config = dict(
    train_examples=45211,
    grayscale=True,
    mlp_ratio=3,
)
Rows from block 3 of a small image diffusion model, named by matrix and row number. Rows with one number within an expert belong to one neuron, the router's apart. Each number is 50 + 10 x the weight over its row's rms, rounded and kept within 0 to 99. All counts start at 0.
Before each expert's rows are labels from the 100 images, of 14848 (inputs lightly noised), where the router gives the expert most weight on average: "strongest on" is what is common among them. Only what is clearly more common there than usual is listed. The data: stained colorectal tissue patches (NCT-CRC-HE-100K). In brackets: how many of the 100.
# router: router (model.blocks.3.mlp.router.weight, 64x256), inputs 128-255
# up: expert up (model.blocks.3.mlp.up, 64x256x256), inputs 128-255
# down: expert down (model.blocks.3.mlp.down, 64x256x256, transposed), outputs 128-255

# expert 53
strongest on: tissue: smooth muscle (40); tissue: debris (32)
router.53:62 58 37 41 57 50 57 43 32 76 49 33 56 54 55 56 50 60 40 56 50 53 49 45 50 48 44 55 54 61 39 29 54 57 44 54 57 51 59 32 41 60 53 41 41 28 45 54 51 49 32 50 43 49 35 44 42 34 52 66 47 48 53 47 58 63 43 43 59 60 43 52 42 27 62 34 48 62 38 69 61 50 65 28 45 44 60 48 50 52 57 64 44 53 64 47 36 32 44 32 48 34 77 60 44 49 68 60 69 48 57 47 53 56 64 44 52 53 43 52 48 43 49 52 48 55 52 60
up.0:41 43 44 69 34 48 58 52 51 38 47 62 52 34 47 70 54 54 33 43 46 46 35 47 33 45 26 49 56 54 45 50 43 52 54 58 56 46 39 56 35 42 58 50 38 47 35 45 43 74 44 44 51 42 66 50 57 60 54 42 56 36 59 36 38 57 57 62 37 44 55 55 60 47 62 63 49 53 52 69 35 49 48 50 49 47 61 57 38 48 45 49 48 54 44 41 49 17 51 46 52 52 61 54 42 57 51 47 29 46 55 35 48 46 50 55 43 68 45 47 57 35 40 47 41 50 44 35
down.0:47 59 39 46 40 46 55 52 53 54 47 55 53 52 51 58 42 39 48 58 47 59 51 36 44 50 49 53 60 56 29 51 61 52 52 44 51 41 58 45 54 29 46 42 53 75 51 65 44 64 27 48 36 43 56 59 42 69 57 61 48 56 38 69 45 61 47 60 55 58 59 56 47 58 47 40 43 37 36 60 70 39 52 59 70 48 42 48 48 58 41 47 47 41 41 59 39 42 37 41 61 53 82 58 54 53 61 37 44 60 39 54 47 53 55 61 48 47 44 32 53 38 56 60 54 62 58 57
up.1:47 54 43 56 45 53 71 42 38 61 51 37 37 63 47 58 47 44 46 51 53 37 50 51 49 50 47 57 46 54 51 57 43 24 57 52 61 69 43 30 54 62 56 38 59 47 35 42 27 56 57 40 61 37 61 47 46 62 45 27 46 74 44 48 62 32 48 61 61 49 44 31 36 58 50 47 72 56 42 51 34 49 44 62 50 68 56 39 46 27 61 54 45 82 38 35 60 55 54 59 46 60 49 60 50 69 25 26 56 46 48 46 44 52 50 35 55 42 50 45 44 52 37 46 68 40 59 58
down.1:44 56 28 27 52 52 47 60 43 35 49 46 60 56 53 35 58 47 60 37 40 69 60 45 48 60 54 44 38 67 38 59 46 39 44 40 42 44 56 53 50 58 58 50 61 50 53 52 63 43 52 68 49 37 49 51 50 51 57 56 39 51 32 53 24 51 49 38 55 51 62 46 57 59 48 44 52 46 52 61 40 65 50 44 33 57 47 65 61 51 76 43 42 55 56 71 63 58 52 58 38 56 57 59 50 50 37 49 57 49 48 38 67 45 59 34 47 61 54 59 65 51 48 57 46 50 51 74

# expert 39
strongest on: tissue: tumour epithelium (49)
router.39:42 46 44 34 65 40 51 43 57 72 60 35 45 57 63 50 53 55 45 45 51 42 50 66 44 33 49 43 56 45 44 23 45 46 50 48 53 63 70 46 50 53 52 40 53 35 41 36 57 60 33 45 47 58 47 59 53 31 56 42 59 55 47 53 43 43 41 54 49 44 49 51 44 43 75 34 46 57 29 65 48 53 63 36 37 49 41 47 48 56 66 37 52 51 50 42 62 38 61 31 74 54 55 47 47 49 70 44 56 44 50 55 46 62 44 64 51 41 55 49 56 43 56 61 44 53 53 63
up.2:39 33 52 63 61 40 53 31 67 36 62 46 47 69 39 47 55 58 44 75 38 38 42 44 52 39 47 64 37 49 52 40 45 49 39 62 39 41 67 43 38 47 72 60 56 32 43 46 56 64 61 44 40 55 58 53 63 56 44 36 44 51 47 32 56 45 49 43 47 47 59 37 73 57 51 50 59 28 54 46 41 54 39 42 59 59 45 41 50 45 45 47 41 61 65 43 53 29 51 40 45 58 56 36 54 58 48 56 53 45 50 42 55 42 44 54 49 45 36 42 49 50 44 60 61 61 56 60
down.2:36 55 59 58 42 69 38 43 60 52 51 63 51 66 40 56 44 58 57 57 50 42 70 54 44 53 51 44 61 35 36 55 61 64 58 49 54 65 61 49 31 57 45 53 43 49 51 63 50 49 38 47 53 59 40 42 46 52 45 52 51 53 53 52 49 57 56 42 54 53 36 55 47 64 40 45 47 45 68 44 40 43 23 64 62 66 60 35 37 54 42 34 43 46 42 46 36 54 66 57 37 40 55 58 38 40 51 64 45 44 53 55 38 54 42 47 46 62 60 52 51 41 38 43 52 31 38 55
up.3:66 49 39 65 50 61 64 55 45 48 58 48 56 56 42 43 59 39 54 57 52 53 72 57 36 44 54 28 59 63 51 59 40 23 37 42 47 55 40 48 50 48 42 62 54 75 42 48 43 70 49 44 68 43 43 47 47 53 50 42 49 65 67 57 46 50 35 39 67 34 60 58 78 47 43 46 50 50 41 44 48 57 41 54 39 49 39 46 56 49 57 56 57 54 39 51 46 57 48 57 59 59 50 47 62 74 44 51 59 43 52 65 47 33 53 41 37 51 46 53 63 41 51 46 69 48 42 66
down.3:30 55 35 40 51 36 57 45 51 65 54 65 52 45 52 55 50 44 42 51 45 61 56 54 38 41 58 49 45 68 50 36 51 36 59 38 60 69 52 42 52 65 53 57 29 52 54 60 64 49 44 59 46 50 42 56 45 32 40 54 71 55 54 53 47 57 56 64 53 47 58 59 58 51 43 41 55 48 50 48 71 56 60 47 53 45 42 75 57 44 46 64 32 47 61 67 55 75 56 71 45 47 45 64 59 67 36 46 72 45 45 46 53 61 58 57 60 55 44 47 39 44 62 57 44 39 65 48

# expert 0
strongest on: tissue: lymphocytes (100)
router.0:57 53 47 63 32 32 42 52 61 49 63 51 49 44 29 54 48 41 55 42 44 56 44 46 46 64 52 61 31 53 48 36 54 53 70 50 30 31 58 54 41 57 49 61 45 52 50 45 32 38 56 42 53 40 43 47 52 53 56 48 40 28 46 52 44 50 52 52 53 48 55 46 67 47 36 25 55 42 60 71 55 52 34 63 51 58 51 63 56 49 66 49 52 43 59 54 39 58 35 35 58 51 39 56 41 36 32 52 57 42 47 50 50 42 50 54 55 45 38 40 46 40 56 35 49 69 53 45
up.0:40 53 54 64 52 37 48 35 53 43 25 43 42 43 49 47 46 47 46 48 71 50 54 48 52 48 51 53 52 49 39 41 45 43 42 49 47 40 56 48 63 47 57 56 37 29 43 57 45 37 43 41 54 58 30 61 51 50 47 39 66 39 26 43 57 49 67 49 36 56 49 31 43 70 52 60 67 65 55 47 45 33 60 48 43 46 64 58 32 58 30 75 54 40 40 43 38 32 34 45 51 67 49 51 50 82 43 61 26 44 47 47 48 52 37 52 40 49 63 57 45 50 57 54 55 44 38 74
down.0:53 62 29 47 34 60 41 40 62 48 46 51 53 43 52 53 52 48 59 61 53 47 48 41 40 47 62 36 37 55 44 60 53 34 40 44 49 54 45 42 49 42 59 44 52 47 47 70 48 36 43 61 38 48 50 66 43 72 36 61 63 49 47 48 56 65 64 42 38 48 58 49 50 51 30 34 25 41 48 55 44 30 32 31 46 47 58 77 41 51 54 54 58 49 53 71 50 36 41 64 46 63 59 63 62 56 60 61 56 44 56 52 55 39 54 56 59 63 72 33 56 47 35 54 41 42 60 49
up.1:54 47 58 53 46 42 40 45 45 54 44 50 47 47 54 35 59 48 40 68 64 33 37 58 50 40 70 49 70 45 44 50 44 49 65 62 58 50 45 39 38 51 53 54 57 46 38 60 49 52 51 60 43 53 49 39 39 50 41 43 77 50 31 51 58 62 57 43 47 55 69 52 56 42 41 45 46 50 50 43 60 48 51 78 47 49 61 55 40 33 52 54 31 48 45 44 35 36 56 36 44 53 58 44 33 57 47 55 60 45 60 34 52 48 51 57 44 46 69 53 43 61 10 47 67 47 63 47
down.1:47 63 40 43 45 59 49 40 58 44 47 44 41 32 44 77 66 53 53 52 51 34 23 51 44 33 59 34 65 42 53 55 53 54 40 61 44 56 52 33 43 55 61 58 55 39 53 39 52 31 33 31 55 49 52 40 42 55 41 56 65 41 29 47 61 53 45 57 35 54 44 65 45 49 31 38 39 24 35 49 65 42 67 67 55 44 51 44 61 69 48 47 67 42 67 45 51 39 60 67 44 63 57 47 50 37 42 43 58 47 47 29 52 42 47 64 51 50 42 35 55 65 07 44 44 56 64 37

# expert 45
strongest on: tissue: smooth muscle (44); tissue: cancer-associated stroma (30)
router.45:56 56 37 40 66 54 45 52 56 66 56 52 62 47 54 44 59 44 50 38 67 39 37 73 33 42 54 61 66 59 34 33 48 41 38 41 40 55 51 38 39 59 51 32 30 43 55 44 51 70 44 34 54 48 33 45 54 29 43 66 56 41 52 51 52 61 45 35 47 57 37 54 54 37 75 39 35 61 22 44 58 51 68 35 47 49 48 43 45 59 53 39 53 53 81 39 45 50 58 42 34 43 47 66 57 55 55 67 44 48 50 41 35 65 65 51 54 49 55 42 35 51 42 57 34 60 48 52
up.0:29 45 49 52 57 65 46 47 55 43 32 33 54 51 51 39 37 62 52 56 48 36 68 50 60 46 41 49 37 58 44 49 63 27 41 42 49 47 54 49 63 51 49 31 67 59 55 44 55 49 43 55 44 36 49 46 56 61 56 38 49 33 36 41 51 38 38 69 42 45 58 62 57 55 28 55 56 47 61 38 40 40 28 40 60 53 73 41 48 32 72 55 55 66 51 50 47 55 59 49 48 41 65 47 48 40 46 46 39 51 38 51 53 48 45 38 57 48 51 40 36 59 45 38 69 42 36 42
down.0:50 49 55 55 63 36 43 31 48 49 61 54 66 58 52 58 49 58 73 46 48 44 49 39 59 58 60 42 53 34 57 37 47 49 46 46 47 48 36 70 31 41 52 56 57 51 32 56 45 56 62 47 59 59 26 45 67 53 44 53 61 67 64 61 45 62 51 56 56 54 41 38 60 39 64 52 51 58 51 40 60 64 52 39 60 60 44 67 47 47 55 43 38 41 43 52 51 48 42 53 48 37 47 63 60 49 46 63 51 48 38 51 44 54 49 47 52 63 46 58 30 46 42 39 55 51 54 39
up.1:32 64 60 48 39 44 41 43 63 66 26 49 50 58 64 50 51 53 48 39 50 44 49 40 42 36 66 45 33 53 42 41 47 49 56 44 44 53 42 53 50 53 69 60 67 43 44 47 44 48 40 50 58 56 38 44 42 52 49 46 51 50 52 46 49 43 76 38 56 56 51 34 50 54 35 45 40 51 60 40 60 38 38 42 55 57 43 36 33 59 54 55 41 41 52 37 76 65 40 46 33 50 25 55 76 53 46 49 62 60 51 61 47 37 41 64 54 41 43 63 59 43 40 49 31 36 48 39
down.1:53 41 63 57 26 56 52 58 38 56 58 42 51 53 45 31 47 54 41 58 53 57 43 46 37 47 47 75 40 37 48 62 45 61 56 39 64 44 50 45 63 38 50 67 43 64 39 38 43 49 45 23 48 54 52 54 43 62 41 46 47 47 33 36 66 41 48 39 49 57 54 55 34 43 43 52 59 41 64 56 50 63 32 36 49 37 52 49 47 49 37 62 37 50 33 33 52 32 27 48 57 59 62 43 59 61 55 39 61 32 41 36 48 47 62 48 40 44 44 57 51 63 52 30 55 45 58 44