Weights of a small image diffusion model: activation squared_relu, moe top_k.
Rows from block 3 of a small image diffusion model, named by matrix and row number. Rows with one number within an expert belong to one neuron, the router's apart. Each number is 128 + 24 x the weight over its row's rms, rounded and kept within 0 to 255. All counts start at 0. Numbers have three digits each. After the name is the row's rms in percent of the matrix's.
After each expert's rows are labels from the 100 images, of 14848 (inputs lightly noised), where the router gives the expert most weight on average: "strongest on" is what is common among them. Only what is clearly more common there than usual is listed. The data: stained colorectal tissue patches (NCT-CRC-HE-100K).
# router: router (model.blocks.3.mlp.router.weight, 64x256), inputs 0-127
# up: expert up (model.blocks.3.mlp.up, 64x256x256), inputs 0-127
# down: expert down (model.blocks.3.mlp.down, 64x256x256, transposed), outputs 0-127

# expert 43
router.43 084:117110109128092138118121111168161141130140130171110114111100083146097166192157112150111121119134124103148164090152124155118093148148112102084133107097124142143100155169117134138177080143130149105156133114173119149126127164130100111157130121083119127103120100158108137147147126145128149123110116112097130121082096067080145176159092115093120172107150147128131111134142128102120150126119
up.0 104:142132124132100103126114108120116121128106122111119185112077190142115072125163116118160116113070064118084101107098117151114137124105134166132082171159154102146126117113168139168102160123067148142079103107121123129125163111138139128126108135126143065168121123108125098134090156136116101155113112112145140102117082138122140136134100105120143141140121157091128115115131147144130104105148
down.0 087:105120101137124146144117106127134138159092159116139156153149119163183105110075114132124097144128155110134137151130143154105161144142129126187106155153107128106136173063133132108127089151132155137122088097176134148151177149151121135113125143134143092144122102125152140162121143119131147152128122130105127173129130139097129119094194113131086132108103085089148140131117082170152112146128
up.1 119:165153124119162121127078136103115129123099136119091119094107133151139152103150119114162124144116148138126116112117097112136149102124151144117129110157132075179130126123163105089086125146126119107120099181128106113079112133070167149137105081142148127136177105136138100152127135157111129111081111141115113113162137116118111076057128150119167127168099150095104098152133084132150114137119
down.1 095:130138126120118101130160110108101170139154158147145109091120104083159130138132140167141162139099176094110143084157122124119161123112113143165132124110128141161125113158165085136101158113151148121109106124117125107139122145119106150097173086113120134144166104158125125143168185091134105130117130133119097103114171147107112116153151155100110130128117098166172127115140116123137182119135
strongest on: tissue: smooth muscle

# expert 22
router.22 071:083113101132066067092101134139144147130128124112115142135133067181117161107107094107115157104134147105147150152104135176127107188125102151120161129112164147112152134112133114112141130130142142070161132155119142177123116137192113120078102120120096151069107130110133128122105157141161148131149130113105137120124132110108117099113082141125099169138117113141117169147141155122144129143127
up.0 065:139140143146116128137126129084112112131102110127147117164118152090096130135151123099197127112129110112163141114134102153122138109101166191152138098148118095101137111132133087165086129117112142133130100110136108142143089112098124157152108141139123128171122127141133150149147103106135148136115115115156086159171176122128117131099125136113133127156139148118142113136126124083140109080123
down.0 084:165119117145129107133111132129152186116125148175119104160109101154151130145129126110202132155128177090138126088184136124118145124162112152097125117105158132141119125075176143078131116107140139124104113098111076125116128127109133159115130116117107108107127113113123108123150102127121126153126100142145150130136097147139137105068110153098088095127126146119124089140100140121148128115118
up.1 090:138120067141125160144101148111125103137110171155132152159152181091135139126123098114184133116123094158097140121136110121144128101140156045148128089131142113126145126130109127165097141130158092116092158128151147140131161135119110134125121107108119080128136126128105141107128123138111125147099115149108115202092132124159104135141165158115131126144140129154099095144120130141163103105138
down.1 092:127112137165131100117140138155148171093115163159147174139128172147180124119098151098182131132132182113113109114161161080112153119178126101131109139115135138141129128084118170085125105127159120129129107081116075149082186119155115136130121084107080157120110126118165073132097133157121140143104106114138174129101136145143134105068144139119122091128106140110129100112127147114128122120109
strongest on: tissue: tumour epithelium; tissue: cancer-associated stroma

# expert 59
router.59 078:122105105097088143126100117129116129142120129130146114119119084154101124145123120146110133129156115105152140135104121128127086130135114169131173112121104114113090114153107197125169103103111148098121137159123131127107161132109142126131091103119101117129124150141126128081158136124117143174130112138149156113114111061108135134102151168140106176154113147088126140131102115107124138116120
up.0 090:148137129094078161131156126108108110117096154131128163131124211140094166113140088139147132097128123096128086126173142129180140095135138154110114083130129109122148171098152085119134140112124077139135111140157136126101132113099109099158126118111078072122143160124120130136154140155132098125122125108149137103131156148134132075152140115136151125118133130143105160156158089136124076090159
down.0 098:153106129110155165126126179136094172119119167170141133128123110144119117101138111151224146116131101157125114143095131130130162107115134081169104112066126109146128116092104166179147129123120114149122111173145126138140103171113089191158141158182132171133121131125122137174155123107140136128137132126127141174134120147140124127131150142126096116116133101160124165119168140095104135133132
up.1 061:130138121139156145150122116072113117147129112133124130118087136133111126124133132137165183175078127153145107081110120112156180168139137121108130109120112152142153145096133101137136140123107101135111138125115138133162149159113094153136116141087131108166153120129119098110101166148134119115114135142139089178173120067110105074138108137086133089130114108149111142169122134132069140106113
down.1 063:130161127102104156101130134144125146147132099115149093108139105135132150116138176128148128142171109163140126139107112141215108091134130083137152083143141094140168101119152134075130106126091132163122147096124134130138148130091124137122114120154120094145151115155163136129144094132123099124154130104101119119140103113110139142125122146147150082087142119101148152163183032146104118120147
strongest on: tissue: smooth muscle

# expert 42
router.42 072:115143130136086147147122119157171145139133104086140110125165081131103159162139098110099151118165096105193085127067156126124092144149097188127130159106148142142120157170124145147106121115143135134153159126132146156116145123140107136136111106105094137079100132098112143102120108137154153124147113127121170092134143104150156118158112149080107156115111109166087091164147127127111151118132
up.0 087:138101130119148143124159146079141134128115117115125110113104232134118128136149091140204118139092138104098150142129106136159143101126128092108124098126140150081178096102140113146110186146152097142087116129146123183145160133132144138134139096137107108134122132126123091098108157148137110134143157117173043130117115128114152093152110115124175107170126100148127123115112152137129106086138
down.0 087:143119095130113151152108116140122112130119117069173128122144104059170121139132112116201141113135110076149147111148099139148114165129141124127118127117146150114114110151141158081170160186123122115160137162100143093178125112135136207121069169129121117144151114101132136160099117141137115099130133160107099149117128136140126138084161139138163128126102130154152093126134152157133106142153
up.1 083:175178103113124122137120113095063148160117150084094128099132199149143104086163114131205152109131145095141118139133122175157160156108128136145096068133134139113092083101124091119090157109153136140111108134104116143117123092105119129104139162128120120118118176116145124146137125112133067104120113156134127092125145128109112116083103139126170128123119119133121124132118091101118150108123
down.1 096:143123100125123136140123176159122098119104126075149145096149091083157151118153150111186128124134127082147158101156106124177116153109134060148138112106143172107099111163141143103175154154134098152174127108105140108170126118112126220131072161139098164142122134110114128150143135146123159123141127156106118145111103118145128122078169147134148115121110138129151089136132114129107111111146
strongest on: tissue: smooth muscle

# expert 27
router.27 072:113128125125034112116118119149113142109112145110097143126175061135106149149127117058102125108143110099168145141108154149152091192150088136140125140118137185171118133165137132159117113125140133103189145117147111158082122129107119110121124125137093124075096153092123137113102138145159123113143088106141174127118124098125122144139149161066099135119138123146066127135152144125123133137137
up.0 081:123123129128145163159157117093108132122127124099133151121159160109099149147076126124125090124128133088081126119135092086125143095126129142158118125146135117134175091112123084170133119189115143148118130157128139166175145107102126132134125156124136106126095162121104143137115114138109129186099156119142134117096144134116166131123111136135146103156111117150131092138071161104133072140089
down.0 078:093156116120096114131143119113131137126161113119163153107116117141126155148185156115126139104143164148135133110128100109132101096144087109100095121139132106109070145132146108127162141104121154144108044084140131135143118093100126115121091117144114184149077129140151135060164115159124128135133093142128165171114114106099135128127140138114109125097128114100136164149094159055133088133136
up.1 086:137141097131138116104126146108103116135157164126108122132171166118160094114139116152179129125106137166107134110137129125136143082110164184133106108146127109125139146099170120130093148135129173129121123130152117130114111155126113151127122136122096118100135131130155098082136168159103102123098109137138089120113130139096107100089134142119181133146061125109135084148162124116064131102138
down.1 099:144140131163155148086172163120130111155125069116159164135116167127105112140120091192163137165124119106113097126164115147151139118113098127099138129136095098089146113140131077099078121139139196144131155098124150130109113157177103139095143092149152133118121114147131128135147160151141139115125164154094097108080138128130145112131139125103113120128106115162105138104128131122078121120123
strongest on: tissue: smooth muscle

# expert 9
router.9 074:114120068138080109115137119145115111129129120098152114108150073145134174154107139110091153116196122097195086149109149114137101143130138141140119165118154174172122178169145151123112147132128144113146122131116133145067116124112110120127096129099098117102091159116128150135127116139140159101134099134107162116114117107140159135116155138104107143120121111161107108137156148113122155135127
up.0 099:154110124129151152132111099105133082141112120173140112157076164129110111132148117129169165133106169141094142109120130111165152090110127130124097071093110102124102131111184147122144140130089127134078091138167161137130143090104126129098153131150171123149096135147125090112118175127111108159114133087171123143143096120103115089115142151082154109149131122124157173150100120137114117101117
down.0 089:101110134103116072120126131135139139125129139125133124114113105103157115121159132117150123151121134101124175143109087107120146130090097136143084162103152170120125116071157172111188146158109112120188111145138172090176147120119131179175085125139087092118156109113069152100152157135119108173159156127122157160120121154137102131122162133119147111110071074126112094114121139130127148150135
up.1 067:105159178118112112156126124128123143112127135122148128134123210127093120122161128119201095130106178093137127099143114143139150149148145074145113095155128107124138098138144065137134110093160149145101094115123115141144139160065167153167091057145125132135158131134116101121097150097104138116129132135134110143181146126131146125107136155119155123143157179118156139143103114152113096106125
down.1 088:115099116157100121129144105153156153137150118114071128119087141069133115138142132114189128122152146082139131089102120121131132143113111088131092154120149136131114101115179136098168126148108119136150109149152175099173145133088107206119077142123126110126142128115126152094139162114134131153145168177098147157127127138139127096100147112119165109096091087156126110120141113142138117158112
strongest on: tissue: tumour epithelium

# expert 54
router.54 158:152142117146150095153122134182134127165104138122127116128101166133135160118161097109162118138151108086121162126116141105133145133118088184141132122139151112120128108133153097139139116154147124085081101138126107159103152174135095147104158165103079116149116086138117098131117096160107116155104126113119175141093122129126111140138152122175159151122138144107116139181109114130135140113147
up.0 070:128126113110123199121093132106115114118126109149158157158069130123113107138172119144155147122085157182103123130114108131120136099129127110147070117144109122107132143161145158149124143091110123135124131113106133159152134132129120142111095155111104143107124120153157101125066174142110136104138129128123110188170106091072118120121132097093146155151108167109165122114084139161107138137119
down.0 078:111152118168097145193134082121129112126117136143141099131150033140138101130136088174130145120121125159099179102114138188120146100132163157129120127103108116127138144082099154090120131140155119130079130116112134111131146130120129167166104162125161107160115101135130127165130081136138135154158122080119152199167167117166124123106136121174112133149140084101109128144092078140138106138098
up.1 098:127116143118124110148151149121120138147111156149130121142136144127104150158169132114105150130114110093121116120077124095135143089130121139099116083119170112097138135108101130096145129152099153113115157123112132123137147095140146121075148172117101107134113137121093090127102141085145118130142148077181139121104158125141130123149140092123125140132124102219152151156090118152120183152098
down.1 091:189153139093134111159108134127155107110139156114134128108166143143031156117124123149149141120135103118137136118174114158157116113137129179145121139118145161074205142161141127089126133118124083129129131136105136109125111177076114134070151094153116131148111132125165143107137137105156118150136108159090138136115120096129118122129142154088135080135192159151125142125175146114108156125142
strongest on: tissue: adipose tissue

# expert 58
router.58 075:135161097121090116129144123141154153147139156115120139143153076158125133143101086122108172123175129049122131127108166107122088130136121142135096117102134093125166127151160192124164127143156127086163126114154133143091135106137124113177127118133106113104105123144085150124137128129143172131129137131102189099118099120127133139175131171092123140111104153111105103135147099118130146116103
up.0 094:159126151137125119131119103121132114146152082150141122140096099114098129144065141122172115125115106086121142119114143134131106120127124155104123165120123127096100096160157101177106124110151168141124178106087139125150142129109125113105125159135135095146154092110071112133138124126108146154134132128143130142133129128121165147117129143163142145151167138130117094104130131104138128093148
down.0 105:146105144114121120075136119131142126164114109144123133126161122145149127101111096132150112136103130095132145113088158103116152150136095152143150119140116109151118076088126097145189152104127161180091144122136110089141101140094122138136104125124178059120134146152116132155108128162109169140119159134130163179106143131131150123119117115199184150099066097136124109118131122150154173137101
up.1 132:154106099143132092121111096103101168118126127136113133109091153168104133152174128139149103127125115158108140125094157087132146078084130143138146107167086065166172109112131099147116117145107118182107134112162142110136152159127153146131125150122128120118132069164138108107090165115112136103116133112127126179126094093120152117090176106116127165155124160142126108093102093125102123116141
down.1 118:119101124167122133123103135085119149133131179134116119172124141161092160142140080137147109112122149106114139047110113125133142132138145136131128106111149100142155169148131127152147146082111125103126127106086137125074154107101126130153155093124133131113106134113124107106089111097117101116114126134128134127170141133141147132142098150040093111175149110129150103125105154146148082140123
strongest on: tissue: tumour epithelium